{"arch": "transformer_decoder", "image_size": 16, "width": 256, "layers": 6, "norm_position": "pre", "bias": "all", "qk_norm": true, "parallel_block": false, "residual_init": "scaled_by_depth", "momentum": 0.85, "grad_clip": 0.5, "batch_size": 128, "weight_decay": 0.2, "adamw_weight_decay_other_params": 0.05}
Rows from block 2, named by matrix and row number. Rows with one number belong to one attention dimension. Each number is 128 + 24 x the weight over its row's rms, rounded and kept within 0 to 255. All counts start at 0. Numbers have three digits each. After the name is the row's rms in percent of the matrix's.
# q: attention query (model.blocks.2.attn.q.weight, 256x256), inputs 128-255
# k: attention key (model.blocks.2.attn.k.weight, 256x256), inputs 128-255
q.16 098:143132131116123156141095111106107138169132133148125096087130145100169128149122130113106103128107138099122095106136116082112196133158109127058110125146120179156150128144135092099094112111162146169133105085151129091163134125120098088186155135083107082101093136144114112117110143120130134146115137135158142146091130140089114136133128103151140146138127110151146114129150129098118111144127
k.16 113:115160140126102080109139132165131091119130132155138102133145113147106103165138111148154172116109119145129152118112192114091135093125108120161106114141141167128129096146119119113131079130114119139118098144125134114170115113128130126173110181165165112121116076161084130139105108128089128144156122144127145092130138138104137109141126105113099125150132164135124141141121139147122139109113
q.17 106:147141124109118160140124124144128144138140123118125163111137140122134115146140039123105153101148103138176137127130134172146166118129152120082150155133129143138121133102140131124124164133122109097109099127129132135137134142136102097154168091154108150123138129108139140102122166154083112147118146108167135120150152128127145185132090154120126096131098121099107077190121134113135095163151
k.17 102:134158114128168129141110129173080133140101155163162143104109129123170135113122129090178132152114149098142133059121116153124128113167118116102170114119131114144148102143105133121189137111113169137147141129121140115146131158107147124161153132121108106153153139167164118165115167115148154088126111121132092129117143134181177103141103165130152158149133116140133098110110092142149158130126
q.18 106:122107131135113163147147130095141140138104130151152131117128119114129154131141131139139108114146127096092128119168145140102083128125116173184080120151096124119148145100102116120119142120084122126161114121138133141183159135126152114133110123102118147115114120119134130107096091121147149150132127120091141138124100102093133182116143147145083114090124123129101110095150101130121119116096
k.18 109:102157098163138172109113118119177127124156147142166165089089131110148140109148131067102142166121094116167102105174195129154142118094156133067100140134122134116109162162131119094118149134108100084122117170188133112123202102124132119111093128131096157129153100146109147155159107117152096112119145156128137126097097152163110116116157125154132131141178125170096125139148114127095114093112
q.19 101:152106154128094120102162092144129101152133110179128115101121125129076142140114105117132139125138108164152131120142108156119150106171146139147155140068114119111104147093146129163123154149173076110095172153148130121184097105152139143112164147147123112146136091140099115127100115118134126158156137158136145138087124117112147115109111141142108152122147168164169129111100166156138169111110
k.19 106:113134131126131144124104162096181135107110104117137141155153105129104153136137115118139139125154142110103161104132141113144093132125109076117094121135152163109182115117153101114114078082122114138128097149127132164112095126093120085143118117112150173110087137124100128123134114102101114125124113091154126141134097113131135154140093101165130148129121095123156109125087134158134122162104
q.20 115:115149141147135137113169141138124140166155117134108147122138100138140105088174133131117131143120112113147142133127137079125116158111085102074109128113108130144136132137159153138111112131101181137112133080121090098143123112107163136135167118127182096115145157120124142123121137106149098145142166155116150164082053094114145145117147151138108109157135113126099138136133133121133170115132
k.20 112:119146129148121064137100179127173104155123137171141105148169156103098139137089120076110130087150158089123128133069089157134090130160109125158155151129152112100131115170160099146180161133135116147132140136144139150135123152149109137108116132143117156130107099128090141122080136148109105153136117119144130110136111093115084091121116143133073178158122120120123111127120113132139125134125
q.21 097:137192175138137102098118128103131131152128133106154153089105134098122150130120139098140120104173110134084108145123128090128089131100169140107152125162130114092125068140167136111142112079111069125117157131121127161135119101163158127112105155106094121125101115149146134129108123111164162115090162113154145140121138146144095148114131141102119133138144132087128136136146107118133105100122
k.21 103:127077122138118132136117094109120159117136107127104164128126125147142104131134180167120115077113098102110102121174134136151114057133127142121125095119129122105105132133169107103113107113070135135137065103119122088167115164147142116123165110120136103134146121131102133119137130099149078165146163154132133153138106126124133130146160175126114097143166155119122180088140151135141123146155
q.22 097:127123135128132146098136100171146150128116180118149140101150127152126095156158163140121128165095108118124174152166131133083101132114144119138102142137133133116133121123118133080151086164154144152123112107100132077093133133145149140143155153146124122109084124157158106093188112095088122142111156105134128114144101139134101118137114107110081107115171104105113183109121101127100121122107
k.22 108:087129117131110101141162104151125148117090120125124159126093153123107146092204164140102111125119120121101133104136167123101101140174117130096094113158112168111160156163124102126132128151175110094119122146075102169065152155129142160163095110139124113155115135132153179134130125118163128148124111124152135114132163126128101064140130126148118114100126134119074105177159123136158094083119
q.23 104:143096104193123117110145146100144129151126108132131136140082133072179093137104103118138139112140112150149145115106146138132118162101120108192152157166122163120148142134128145137085187120162101098138114161142096139087103105127126177144101124129119126161107099120146137142108115110152105126086147123122136149164149112113109122123146185146153144118133088128080104142094067137146144120156
k.23 106:084146126134147099143125081148142124117092104150155128159117148138172135141117105147109120144124135113107128110155141131107132184107146070112113151107119153132141116105176126108126122095151158149099133108098118067138120104126144149118141093114143121108172132182110117113133096091139145102136136126108123162121133149119135151154107128100186099151107096100120165102173122135134099166127
q.24 107:156133115100093154139192160104135138100169095143123112126133136138098175130142160159142106127140151114175131123116069117089141116162125139140120110098104111090152100103151106131135125129113134122109115089124124081129090137149130119114119079150136138121125088131142150126117131120106166156111104114191140110087153165169140129108151145150112165121148102147170092142120146115138162154111
k.24 119:107141155087157143137083162093140129096153088165150150131107124100118137123096077097141117084131151128152114115143095161120159158123140115141163153093136160097144102120149129145095147152119126135131129123166100124123115173103143141138099150142121144100096151158121107083155200108103123125119166111126049138168127149138152123117135126174163154146116154118140109144048121120116130122154
q.25 108:105149078134112141099117106110135144109152159084122119137136134093143083138118178149122127093131122065099132178140153112080166118111127107148105098112125154123111160110133151103168138150132149129092102134170117116106080138156166129095099128089150142129076106115142094130137167138132114152113153127162110149114147077116113132088120136173108133113128118133153113098116152114103135115148
k.25 107:129145143136132151098120144105118094125134126123110105099124132119135164140133159159122176155149116127123193154124152107132150119145134114133103182096113153130112145104126140124088105130141113110141170142084115109143115142158130133121112080118103127105145091117085138099103079158124153152137121152124128176113106094117149152161124129122106099109086123150133133091130154121097173130129
q.26 107:140106109123146094104149152101091100122158121118180137183146065102125140126121113152153153145115116154130075060142144110122134114128147117122149122092164126146095210120096093131122134122119105146112150142108142140111104114117126163109132139130123117184123151137153118157120106110144147128139114114120139130130121139143125101116185130130127134125133115143092073132169158137171124149124
k.26 118:111094090151103127148098134164109128138122121116116146147137150124119070159129128133183102110164113117150136129148151131131077109119089113124118106102095158139107150100100149089127129130120107159156098115116100141151111151192146114126114122114112095105100168106150161171156139102136181160130131141112116164152115127143106123099183152096107138098151139087133147113148099119091115128151
q.27 107:168130090137123105148116111168168101135126123112121124117112112128056154113125105156130112131129161114114116106147126095093105114133129120135157122125107133118151124161096097169125159111161130143132104118106087143107143134116115119147142124152160145110117118124178095133114117142099098134109098111149101103175103143128114136175060113122127125128111114102102089155112138098135162134151
k.27 113:161129145123156119133153155131100156127191140107100102139133144114178139155186135110091113115128116129111168130146150115141144117164123128151104148169148122121118156177107115112107102121102111135112159141084117096105158127081093099160121174144096133165103136136112155100107140132144147118116140110095144152107097138153107115163161124143104163203104133066150156106144133114136137119178
q.28 108:096114088121094163124082126104150114121139120133127133127138143132134130154110136160151120179114111142143132118159125121123131117153116117123151156073135104098146110106135124091135173146104117128110104127146162164120092108125118138136170129132066131111135125091096130135130097161177126121159113143106158161168146157125123125128089132126149105079132093160132148078058171112117127160123
k.28 109:158140160095159126073127155128118155138131117137172084103097132108109113092111130120113141115131146147149086143087070156158157102159168143116175117086128090147163130125113140114165136134163124139139174158146173124127120096128082115075136166131146157088162129134124162094107092182153110103144107127137129088095142138105149135155105108118139136124093133111143128119096116124131149096174
q.29 106:174122184134127105115148089090141119161123158143156094140126133143138156151151151135128132122132121109099095117175118124163093152140079115117091116130093122100105139152137124126135128121084142097135126123110124149098116139123169106103124105073110116171148101138088115100137102119147111143126148152085113127112116167136116146086200118115118107110099129099085101144111140121158133123120
k.29 107:122074144115117112110143143097146112158132140080154142154146136133146137157130165152081166113132114122168110141109106116132064115122125180110148145121112152114143121139183157139142116138123149128123097151129133152117143137147080178125161100119160147139122094142114113119141152108165098128115101096143085177138134144165134123095157138112108099129152158154107119142121115117152175139108
q.30 110:137078105123186112101157190113093138109109134128144135108120143102105139071126133155121116098163138131076141130125181102106159084143152124143128126130127136137122143133069091133075140160117151125132172127122138150116113098141121116122176123128172086113159126088161097142132116140116143116093152120123158169139143158129119111098121148097102093148119133110082132086081145154093173169139
k.30 110:100114131088128083082098150102144118148132114094139137128112145115177155157136134116103110135097140115083110145138113119127170138110121137116126102107094099136189103083087158150122085147135125135106164173133123099131168127131117129095107085145142106131110151167140123122139150093138079077126153151132097167099120148108163091122103117124146164098123150113094127176142148136161141122143
q.31 096:166128127097135107139101129097139110112121084168095119194143131148137097138115148142140109107074133139133130134138122119111093121113130165165147144133093196120131102124159131114148126133126109143098100162149050109167131175150101152105106147150093105111124149131144170128121158126103111148130158167147079130131090093123095071113164137168106125084180113120157139135157104114112146097111
k.31 096:149128136159141146107195134106150138144148125108094144156175110054130117128134115137105114133145165178128117107112132135081133154118076133100108131162126122119113169106156123116094138111104079093166088131084137121088108137169135153108115109120127170127115144137160120134122138094127133125113151126147175087139164134167152140134111152103134133172120135099125123095158126142127134136081
q.32 101:111111126132169142090130136123112137120144128111137158111096115142127116102109106080143113144179132178165091142142157125139167142159151112087127115158123143082138117141118130129148146092111105099179155131106141137074130174070085177141121134125100129110118126161138115107130163117141151092097102112118150129142134127130096120134104094139098125149126130104121106143114142111116132144094
k.32 103:144163114103132123158145107149151133153105132162113125114112126109129127102147128148103145143096170118114158156148132154126154141139119133152160176139143116132087099149137127100117103127096154156109131140153118189146137144102157123108132146148164125106074178081138129131157120168125135135154113146123128157100132134135148165146068135127188128131087101142113116116141100076130085133085
q.33 106:098137158076112178178128084101106113077125133127123099128140168143176097135179137114138116110077135152124127099162155159121153117157119137139149091132067166090137118106120164163123133116134156123136088127185138123080130125124128133125107114116097120075092134160139137126141099088095122177146135172139107128136152140160102113100105117151131100114108138132157146143125136147151157095140
k.33 107:103136092094108141090133131131131151113138123112163149137148121080106116134116172130060113129086150127148133128123125115143111111118092127134104122115140136194106145134129122088145130114117105105135116132097161154131106075163137144154118133150159090131138086112113124127126158146139115100138123128133137150120139138131153128108086129100103121148127132141171088118099161104112116152133
q.34 112:095128143144119183121133115148159156135134115117131097129116121120163163130099140144109165154150128101091157127112146184113131134083128098142109093125156126129123120125174123132159073121110118124133122092123143088121079077162150156158179143122119161090147132193126129149127101171121144113109076116084125160102159117095156124114135097097107151135123130129167118113144189104120108152127
k.34 105:146104140115119129179104120178146078126136139180104135141124152158126158128135159159115140151128154124169104168104105110135128159134147124122099108183081156136133125123125139118105170120108187103137124085154130121111163105132149087151115129154173126122128104131124090117169106152113092106136128130117120125104099148125106141151147179113168107091121101148131153072140139128134148124144
q.35 095:132146139114146110088125104156113148121115153112123118113101103140131090075112147149124160131125135127122175129115130107133132120131134139092095136139081143114114123140091140131165127101104135140147120089149075175151193176088168150109169116124121094120132099086076162131105125108101095181162129158131086135161095176129146143140105132145164133142151120112118093119104104134084109161158
k.35 098:122103096125120143115122139135139106114138149142176158145111111165090151121113125105131138081112132128118133125088114122139156110149123148113125116171146091126147122143125106127101089112136129120115180096114125177114069155144079088094157101127132173164164067092122145136105139114105158103175121124124105128140089126115142143112084183144164141124111163132167130123133136085093079079114
q.36 112:131123132128119158170142110119115098139119117123147138102147118121090171114121144172146142122132131108111110144115174156079117090123080136154109150134125120117112117130089127127094111130124165111086144138141151150125178180171102118115098164112116127143147123117097112177174120123090142140105119098129118125092160090076126149139144113115095150106139105126145171127149123146134126194109
k.36 123:136140113126176075142133149134100140109130140121100107112143119136123130095106195144143163121104131144156123164143155132122157121106119132147197137105064092147144129118139172102123127172110146137109126111127093119128123136192138173132132165171129148137148130144111090106146180128103099098156106111125124129115118123147117123133139139147108151090064105099149108153116138106133116089137
q.37 103:129173153104140125132122095120077138112104120115099082160123079117161093113128127166103113126116154135145144104136142152137163146147150145119130107136138133139110126149127125115185172153158154137121129147081179136114163082141119126119133154088094120107142145149100126104109102180153130154142077119106121128130163111118117133164120129157152100156147110136138165121120134076130127086128
k.37 111:141141105151096153145132089157137125157156106092154179102143148155147098090116150092108129134146129120128142126150149077101120103125113130087127137198149108145127123139083109122160112145178137140168121140123165085127121118124142099155140169117095078107110141136138118143123146133141112138131138122087136128168123094113113138144112103132127116097150143117140153148128116084143161155152
q.38 135:134174117116126140156102074148145146124116154156075096099153091136111143125134130126105095153162113134110161081113127146158105150115087159123067151132130178159134128125133124129157150101150136132112112111103164131125085146104162152163097108121082113143118106199125154137129140146106138099141130111122120185096118113103132132130154148143107099150157135063165150118110175143125125125126
k.38 128:090138138117133130176128116138094135123120166112156165150116142125137086096117121143107090086134107134111129115135154174118153097073117140156155155154168124097121122104114091093109156117130079164097106148121186116156149142053130143158137145129132124105117129152150120187112118129110158125132099120112088127123140115137123073116055101164146144110168139060163128141119079136144140163152
q.39 114:122146119086112108137140163125167138134110114139186148138150105089134120141116139109119122085092114128121100150140119120146163119120100152117157129143117093111148146085124088104141120133143125144143123142138116127138099135105143154081145140155136165124106150110115103091118138105148131123124110122122076163125105146162105137126077129138124123120111145152142093132106112089112134133133
k.39 105:089122145127118114137157117130174119162147153087124147101123123115156136092115137118101128081148129104112146124105161096174152071110155167135167166134149135100182094124111104132128119117173175129136126107127146142131137119041124161159130156133144111103136139104126135120134118113128103147132133108135093110171129156134103137139141108164120108156149100145127150127129148150126146118115
q.40 102:119096139093132113105123160108112147111116170147132137131145156140137117122069140079119126137163131139069146107075154130185146162100123127138148099102119093124155156131162130085138109134132111130161108131136133156139143143151093129112117129153127136122104121140122133089120106134127163095153079126168145110172137129139128101175113137162138190146147167138124135159142135158137124142130
k.40 102:171103130119145141108112127118134059128160083155099140090111160119138147116134138127099090163108132133190120128125090113158149129116137156134093128109106129130089147089164154117115138124087176105101098080124099106172127121125127153083127134135121187119169153105133126150124148096105102089125144174151127154123104115150124131135151128131100109131113133120109154097126156122105142105150
q.41 112:151085061153092139130131167118121129078119147101111140128134151152137136112093110154175117134115117139088109121163113129166137122105131118129132087120120086104114134142087119194144107169151119132136161151161141099127143051156093120111135130161150108159126145093145124162122148120132130125129118117128136157150078156121110136099143131108151142124121104142123145169085115148157161109138
k.41 113:105129136152137163129108159093109125105138111109143149101134124137149143134115142131119110170105109164068124164117074148104148144175148170119130111105140079141118153104080159139125135133120108136131115162123100129121130097138070086088187129123151148124153113135132117147166077114110144131127140152155108142128142144113150106096161138117116151117086143146083160168072105164113141145130
q.42 102:102120159117109102156100086144112150128109137100102106125118124191106093191142129127119108142122159141089122126165139127108087126128148111140111098157139149166095134146123125119096126136167140112119104097135152129092120131130161113131128115152118125101109102121158127134109125140104109157114124156131124161165125097157108126138090117165139130122151133099124128114123166080174156144142
k.42 109:152123098114104131106105101148153170149158140097124150136140125098126117138165136139112123115175114182091149141100109127096091146144152143136076111161112150123098128130146147173154131093152071099150120131113107173143084107166151162168118142118114113130142122177132147113140115137152146134077117092126127136100161091095140133116148091099121128147148088111136147082162149114109115107086
q.43 120:098157135144117117123168187125101124122133088120101152147127152123114098147110099110151135143102137131142144163102124097110144168088124107120156131113131111115130127129155119166112088115113119121124144120166116117135128116101160126124119124144149192120129116098122142135152110112131104131217141126104133086080121107110109125131088154133162167165093124131153131170065141144147131124145
k.43 129:137127101133158130131117100080124114196155124109140111146169145138105112148087117129107080120100127166114103162081106146108155133126110137125143163125086148098153144101132138141122135136117105142137108100133158126134134156175145130113135153076173107111139146142100145147115139086087140147138131118158163157138104076096118139147143157165123125105134123140162119177143095149093133121169
q.44 094:116155121146125135111111148159149106139120125157138126111113123104175106149148136091166141170115142126087131121076173109086126165125099154163108109118151144150144123144133109114129134124103098154164130143122159136119147141104124087125141147105120097134087148139160148122159125158082153115120197176095117095096115137099148085125157134162097118148170097100150152130180116171119121135132
k.44 104:112108146187128127112147152098099134104117077132098113150129099105167105125116110131170171144123108129109155054137090122097114112137154108138122070093137121128143135183118099161121114152118139128104148085135079129139157095109119159109107126149161101133106119123161072108087136130148122101130148103127108107158115142107110102117155142132126141147071174115115140124124117135163146141123
q.45 102:161129151132094086128127116113117084123133166172142198100126128133125121139126169145106159091119123096189092113135116096121089166113098137158143163127136178142169143141117123134153117100151083117140125156105138155156119159101179130111117137084087098125165154140080104116109153145128096131147127129156131118120131104165149153141108088134148093145086116128149133127103125113092093166100
k.45 110:129147165080114126157155139108132089171073125083109123132171101091121102152189115116137112123098137131180119153098110120133087133102116162161159113127125120084159143147085120123120094127165127119093146119120132137114064141131132145101116129151151133123098159138098148129117109110085166148165110133121154089092146107138158144120112130164131119164140168140141193166109109070156136107064
q.46 112:124073135158107177141152115140134121170137142102133117144146131143078120180136161124135134091123118133083143127128143114106111122127128143126148136161167129120115144131130143161120106170137078144095137135079141191131111155110109122070149127134145090157119121162122125101163132090146143135120124069112140123143106116134136109096172114145142132124096162106090156156163105141109121105115
k.46 126:131140148138140129143130126112162131127126128125066110103106131122121126146162103135135104156107108111116121126125132133107127140154140108118121088126107123096162137098112129125110181144153154092108162171200074158122116142097138126098123139111169124159135145091084111090135112107127099108179103135138108129121141132130125119061179140168127170141146129111095109101130159150116132098131
q.47 117:076113125097142078152124122154126100101109140123132113154046167109182178120127117131082161115145145090128176175147114147129113112120130143159136201155146139180154083089122103130150118146091137138171132147095113119160145120083069146158093133117129092138146115143131164121128146129128152109114143164137131112120123132129115131149104172140124101101143111145093137095139148118099118152131
k.47 107:150164111090124137114168170133138121119121191148128129144155099132178124143145103137171124136116097112120151110138159157146149127082139119147103175169139165147113129129111110135099151118166092115145094126118146129103094070145181115105149157092121110133144107120150116115123127135138133140085145114135153141136104148130146142156121147097119111150168090158133157126124155111132131110142
q.48 116:127098138115133150122119148104117086115179145160103086063126134137133119087119165078105106127124133128165132142126152123131157085119138128155111154138145110167143176128159155113120144119144134122132095172156115081123129097157121144115139132120115156147175150120107129139135119136123109133077184112183135169158166133148152091072125092173165163094115128114098154107110122162128128116182
k.48 110:153163084136106149159124117082142126100157103131144123141139104087147127163173136113070127138107135162137122127134121125161180124090156096131129164108135103127143112090127141135155142155147132142176106113150108103134129099133103149129150163137139120127152112131151126146111149166116123120146080102131125192144148130142149111139063145189154118112088127087162079123100116127156115133139
q.49 108:148137070106135145130133179115114147143127124162133125119129104091150191113085128126140145088078123138130103136121150128159104134197109160126123102099103113114125150078135149103156124129131169165143152119112141142100132118150115122102095087151164122137140116137134100115141162142100129080081134141146153130161117115152133164102129134128133149134117144103133132157164098156125061119150
k.49 120:094125138115109171144129130120138157102135099142119107147124105126056123122145112090147179124172118110126129122080159141086103135143153120105120151082104103113125147106142166165069112140092088137169102084165140130139146189147145138121119119131117147154126106120146152166115117133154116111135116180127108102140149104176162107109126135127131118104120097180139133102167086138138142162108
q.50 107:145102152094124140151116160162152128151112118095175114145137145121080121111129098121101155132127133094142156114121123110148123125148096142134190115130167121142185129089144098151108163094141118122152159139133130118146132142110083142135143146145160144123114142113148135158072192120146137118129098091143159116114122099128153129109082128137181162145113155149126139118114099095132096119071
k.50 107:126178149167119076090125093159120161143117125134138104160108121140147101131119131166140121168144094124140131127119136082146121123118114117100162130126096157140077157131134104136122145150109089117152125111139132139154128159148150125155150138116117102127130090106072141154115148198105110150164124100121135108155106107143146148114119135089140098124110097170119119114078149100097091129120
q.51 111:122100101131109133119111115159126135132100127120114094135116123133162106145116124051120126149175138106147121124095155148103133169090134121134088153108149129126092133126147124175116149128116083126123130100130116109121114129167150122138113145095077138127120124114109105124149125158118108151127131083135095128155165075177118186168120106104122153136150118129132092159128132143105130157115
k.51 112:139130113133107136128126113148084160134156099130125122131154153145148163074113156119149104189139149079105076142152160099139091141115105109139119112115105154178142132147130115145141142110112142140126123081102113092086123146155112131120114113119135131104112093136132172150114132142143129114131131104159124103107136148103123156142139132145139109131155110161113115081130118123140171130103
q.52 104:144087156107084145131123165114147136134154119098072158111087111107118112123122090108123148104131132125078168139133095128177150169123124142101097146120146098135139133122127149112122103108138107125114149141125138154146142121117134134161139121104134148142110130121169108114108142120128173131116161140155110127132150130110188128149111080077156132154155175130088152136127101159114112117166
k.52 114:132079129117143132108130117118129147101106089167103147114144110164143120137133158143123054116114104122073118109149128075106152086115113127149105127169126146125104123094111156131136099113166148125101121133116122102116143116112157127168139132129109112141117124107148124145136158142092177100067128161114156087146143119158130122156155112150144121188179140130166090100157103151137187163110
q.53 104:137155116128143101130147138127140118137145112163161101174135133128164078115145137111135137128109113093133107156152129152142113108145105142146164139085171086119118171115114115143177136139164118137110128087162159143121137122112141126124124123129153145132157159145159120114142160127078108125132119090124144177145122154145128132125109111176200151146137171109134137129123078116104122161102
k.53 100:109099182151094141107131121122090095120129137099135127074109131109115114117120099131165171138127141157142129122109083130151124138137146124165124118143131135132142128124106092110146125193115129166136155107110088153141115148097112144119142129123076121136119140116134171111138148110120140092136120103163143103142172113115121108135154098155096124105104128149081154138088170131138097118161
q.54 106:148136105115096161121141136121147160130173145086109174066137114136121177109192119143140108127139114129137067144130165113114119114089135167121152131102117166130153099113127135137099122132126122142142097089138126137152087106103152174167107108138112142108150120113145165135076101115128154114150061128120164142094112119132123126114142122122138185121113144107144131158113076113139127121111
k.54 108:136114106138153146170110091121081088147090154132114137130136150127094120167124129099174142101133142109147087157149137087114133148159140155116164087096121105144127148129117135135098101114119158113163156127149147184121183127138108103097151117159090149159146159134109097129162131151126130179166137119153145100147148122126106122144124139137124107129178103135128158141100156127125169122114
q.55 091:146123113133084149151151106137102161115160137109158104155111147106151138143129138115108125144092106124150084152157114115126119123134184148124098113141122119132123143128146112104113105149130141133117134166123112115125204115137104119147125117129172141157165107120159127112124114171135086122116127148138118150146114108128112146115131117131089107122147147169123111137155104091146097191144
k.55 103:141092118137145164116103166149171152157104155153106087105120103136110116113123125132088100153158137156135144155142151141125126145140095141127083098143131154135150132141120127141153156111100153107159150129094119088117169102120096123171106125118099098140134108072171101133098096144128109159113167162151111148153157114131145129113128117086091091125161091156112130108107112115088114114148
q.56 101:114176122147146135117112145141119077099138145139141143133122148192156116128113106127159145101117155096127138131115155100156103104133176127129155150144162104126133161126095078124156133174122149141077133116116156085118139162115104119130101122108118117135104137134117150154120156197141107135134125123095149088202124115125115137158166101161103116098139122149123100155137130128116109119145
k.56 109:170149097138144112116148137121074156155104142102164164103105096133107119130118144157122155135065127123114141109116154082117102112131137109137107120094143129161085159101113105105124097130096126142125166131137150150196109129159162104123119159125155125157114149123125097142140123092161170127096145141105119093110112129083120141118131131134110121138163140111131088136180072119108099136142
q.57 118:161143151187120137093078139129130085133121119121152127151142106120148139111146111104135127161173130153132153195140126083155140093158116111112130130134159105102144099130122095071152145158128154128137128161113129161082118100126109102118142111157159141111125115115116155119107120134166133097131132101129117097170144157124133118110156096080120134135199150117136094113076133143110106102116
k.57 120:151101140137065103154140087155138132107131146140159125140150112117108111130104092144109151177141116083116113115154138128153120117127116160115115150100160093133127108114122172110139142100143130115092099116157134108150127088156122082138146097115110169153130163155137123131116115138184134105132147155140112148111078152128148188136120139139170124142099133182089106142155125137128132135137
q.58 094:089133137122090126097107135099134123128145155120117099127157167081150141158094109106135113161168111080124158116120130150079142154153110136135109154118165140117099138164178120117111085118099127114105138145180109125099172143103119075138097128124156127146174078107138137114097110161142086122154159179140098128169119125173157103178137114086126130152083114121100086082168113118123126074063
k.58 098:110168098116150168095159170089102134160063081113130106086149163096179140159139134085145153104165123125157144155132132144129130155151137094116132139146106118127119087127138133134115116109133146214137142109131081104098107127171131104101134082092114124102132127131129130113109146160187095171117138169126116111128101113092127155125090089116104151120151148165161097096129108140108156129120
q.59 109:116166108113116123117090098166134151147087141137127082112102100154112159130122143073123122164132107130158133129122113122153122110111138095100120142093121120184122114147104145131155083140122117133138148147113136114121116121150160108147122127127086117128138077152104182134117115135126159110130128158116135096072136127115103122116162133116140126118125111177146155173147132148106138111110
k.59 105:086118082148122144088082097112098173113152122136160116130111098151141133141140084102116109130127118142147115140175161112170150135165109089138092135115119115120094157143096126135146112153153127151123119147115162100121164105136159134138111125109127158150042122117143087154150132147106122186122109114105138109129113136141104129167098092080165100122139165126133126114146159133174142122147
q.60 099:139078147131177136141113139133117108106121133112117126115161162162092139127168133117149118104128150127137128175137072123102115112133169161152107164157147115124134103132156094131112126122108143141076139090159112147178119137100166122147070109155168110148072153101113126106128145153089088123094097148086129189132141097119062124156153139130172127162141103115162151120143141106158105113169
k.60 105:151142138130130124080141143118123126150153114142125136118107122170114104119107151133115111140097141120113110128131115105137150110158089099109107067107095153118140105129134150160121154079129110129125151086134182161141106164110135178140163144087132123115147121151145118117162125134150119131118086179139150138132118145071162084181131131137116108104154156103140158130146112094107099100125
q.61 090:165168166093143070150108122153132127085171117130095126107125120150129134074105126128111096129126168137168148098104096143165161121133136114131138103167110170107113136088158133075132162076110123102128143142128107191133124149063127133162124135131124116137123172086081151102104129096108148120180135135141162131097098166149118145102120128143114127096128076138144098131166153134146116146100
k.61 091:094109193093138136132119110130118132146106141118111161168139141145108118132128175121125138128150135151134119057122090140108135128154133159109142146096148122161123105110133175158109160125111096090137139103119137128141069192091109118137125135089120117082088135154165139142128165154087154131133165103091165131115093145178161130139121113153106124112099131107137128118106157131105115098090
q.62 102:067139154135166179130077155134095146111135100134096133142120161116118102120138116137110103122174155122151142185116115156172119100099116104134143165112085143127101115093103117129163144122159139120152132111122123112137089180123150115130135190151174143139109125144119079138143124141104104169113137096113083096146152103107118112117118120124162129146073135135138137171130115122157132106106
k.62 113:101108139130145121118176110158122147111125131108139163119165117118142109143124104118157153102147111094139140090147110134112153177131136109104145131122148124090163153141114109168157149107159164086129184114112156136159122164051133110133136106138119145145181157112118141125123081083175136130135095129123139100077103119138151121118118110120113135133082124135099151157109122144142098165112
q.63 107:125135168133141086120129093103142138142118084090133136174101163178144106117174120126148130123111113140164109115089121165132098133119140098111121099139157128153123083134131129100133120102102086148095116138126105140137127146113117137137114129156133134121171111160110134070171128124170141124139145168109095083105121121089186119120133145100181114150077129074106156128157159119107146104122
k.63 111:153162150132185116142134099135172105135146119160109122157115136152110104100160130152136132126135117113148135147106112119107109122123110143153133151150163097139107113168117134121133141125097093108152129108126084129111105083142153142155128122139115121127074128156119120121109161079145129120089156182105194153109132124140109173095120157135136135146146096098122121075166180166136106144113
q.64 104:154134136156116121101112099118121098172159086124177115159081170136097135096161140128134132108124163146090173156108148088149112101127099141122145164147152121166139104165131129113110133129123149165125098113107108147118157142093122135140108114130173142118106192097098190076119128128130097091111135139132130115114159147073109114129104143154100090087133145101147139105131145159163112122169
k.64 086:077153123104150128133129138168131110136152131144150150093128147114136115140138130113155124109108102134081132124127100121134138104101177116149100173161138125121098115146128069127175101151085152114131144102114147091162140096100127143148065168103159188076132149099132166093143148130148131104147114132104118143092124141110130093086142113142208092130074089167110127116146129166125118150149
q.65 106:119108138155149118148132164164128135141173104150132116127096131133123140086084153173108157082157083138151138096112126120138121085118095148113136107139122166130149101136154122115104151145087101160132101145106130111140115104119164125108150137177146121152096121156146095138111173155117098087105128130136177113099104140147145124122113182152137131123138138097142134113091137114145188109135
k.65 105:128079150119147105172141201158109145100107102133093154129103100125158136085117162130130093102164133152123144083102114108104117121172131137131174141118102132116121112136139080132175155125131101149135153136077143117119107141139160125155138131166178138119127124163126103148132143123106083149078140108136126117085107099132162141129096151162117117138144157101171123153111149103123118106115
q.66 102:076098112114143115079130118155145126118110104123134152124128157137140119111092136123148138120153148078144127140148122166109164111131121153137155141115122153126128108106112128127169114127104136113146101093114122131136148130132147167143113162136091096113125115138117140135151174129105124164139119108121162146079118085148127158137116124090210112117089090127126146085101145132167108094135
k.66 098:102151151108145091104159133150108111167110125132132139142145140142162110135159142115129140149129155101160160161125120115142191110136131146152134181121137121115137106124129135193122127138157175131164102133111089133104078153084105146140152142111122153085155111108152156146138161109118134132130148131126060120174115128189154170161101125107153143149094070099129151092107126134133146117118
q.67 102:133101095135132124166100133138149117144145146095160177132132133111096124122117108141172129117092160150115144105130132081105148167104178122101131145141117105126162105159133152157134097124139078120116135135133076132131129147109071143152145142111139102148109127114166141127124117103134104092098110107132092082145130131107160120125133130147115125121140136141128114155128079149100114170125
k.67 084:127131094087114134128146145095151128126145122129160138126130110134131136108170093103146167101125098109095121167120140147127139119084128148112190140120120140129125122125133134128114085106147104163155140127133132123136160158101135100137117105127118155160080167119093140139155118105177116142134106130102158137139114073134109100172133086112109087149103092145116084176116102104169122084143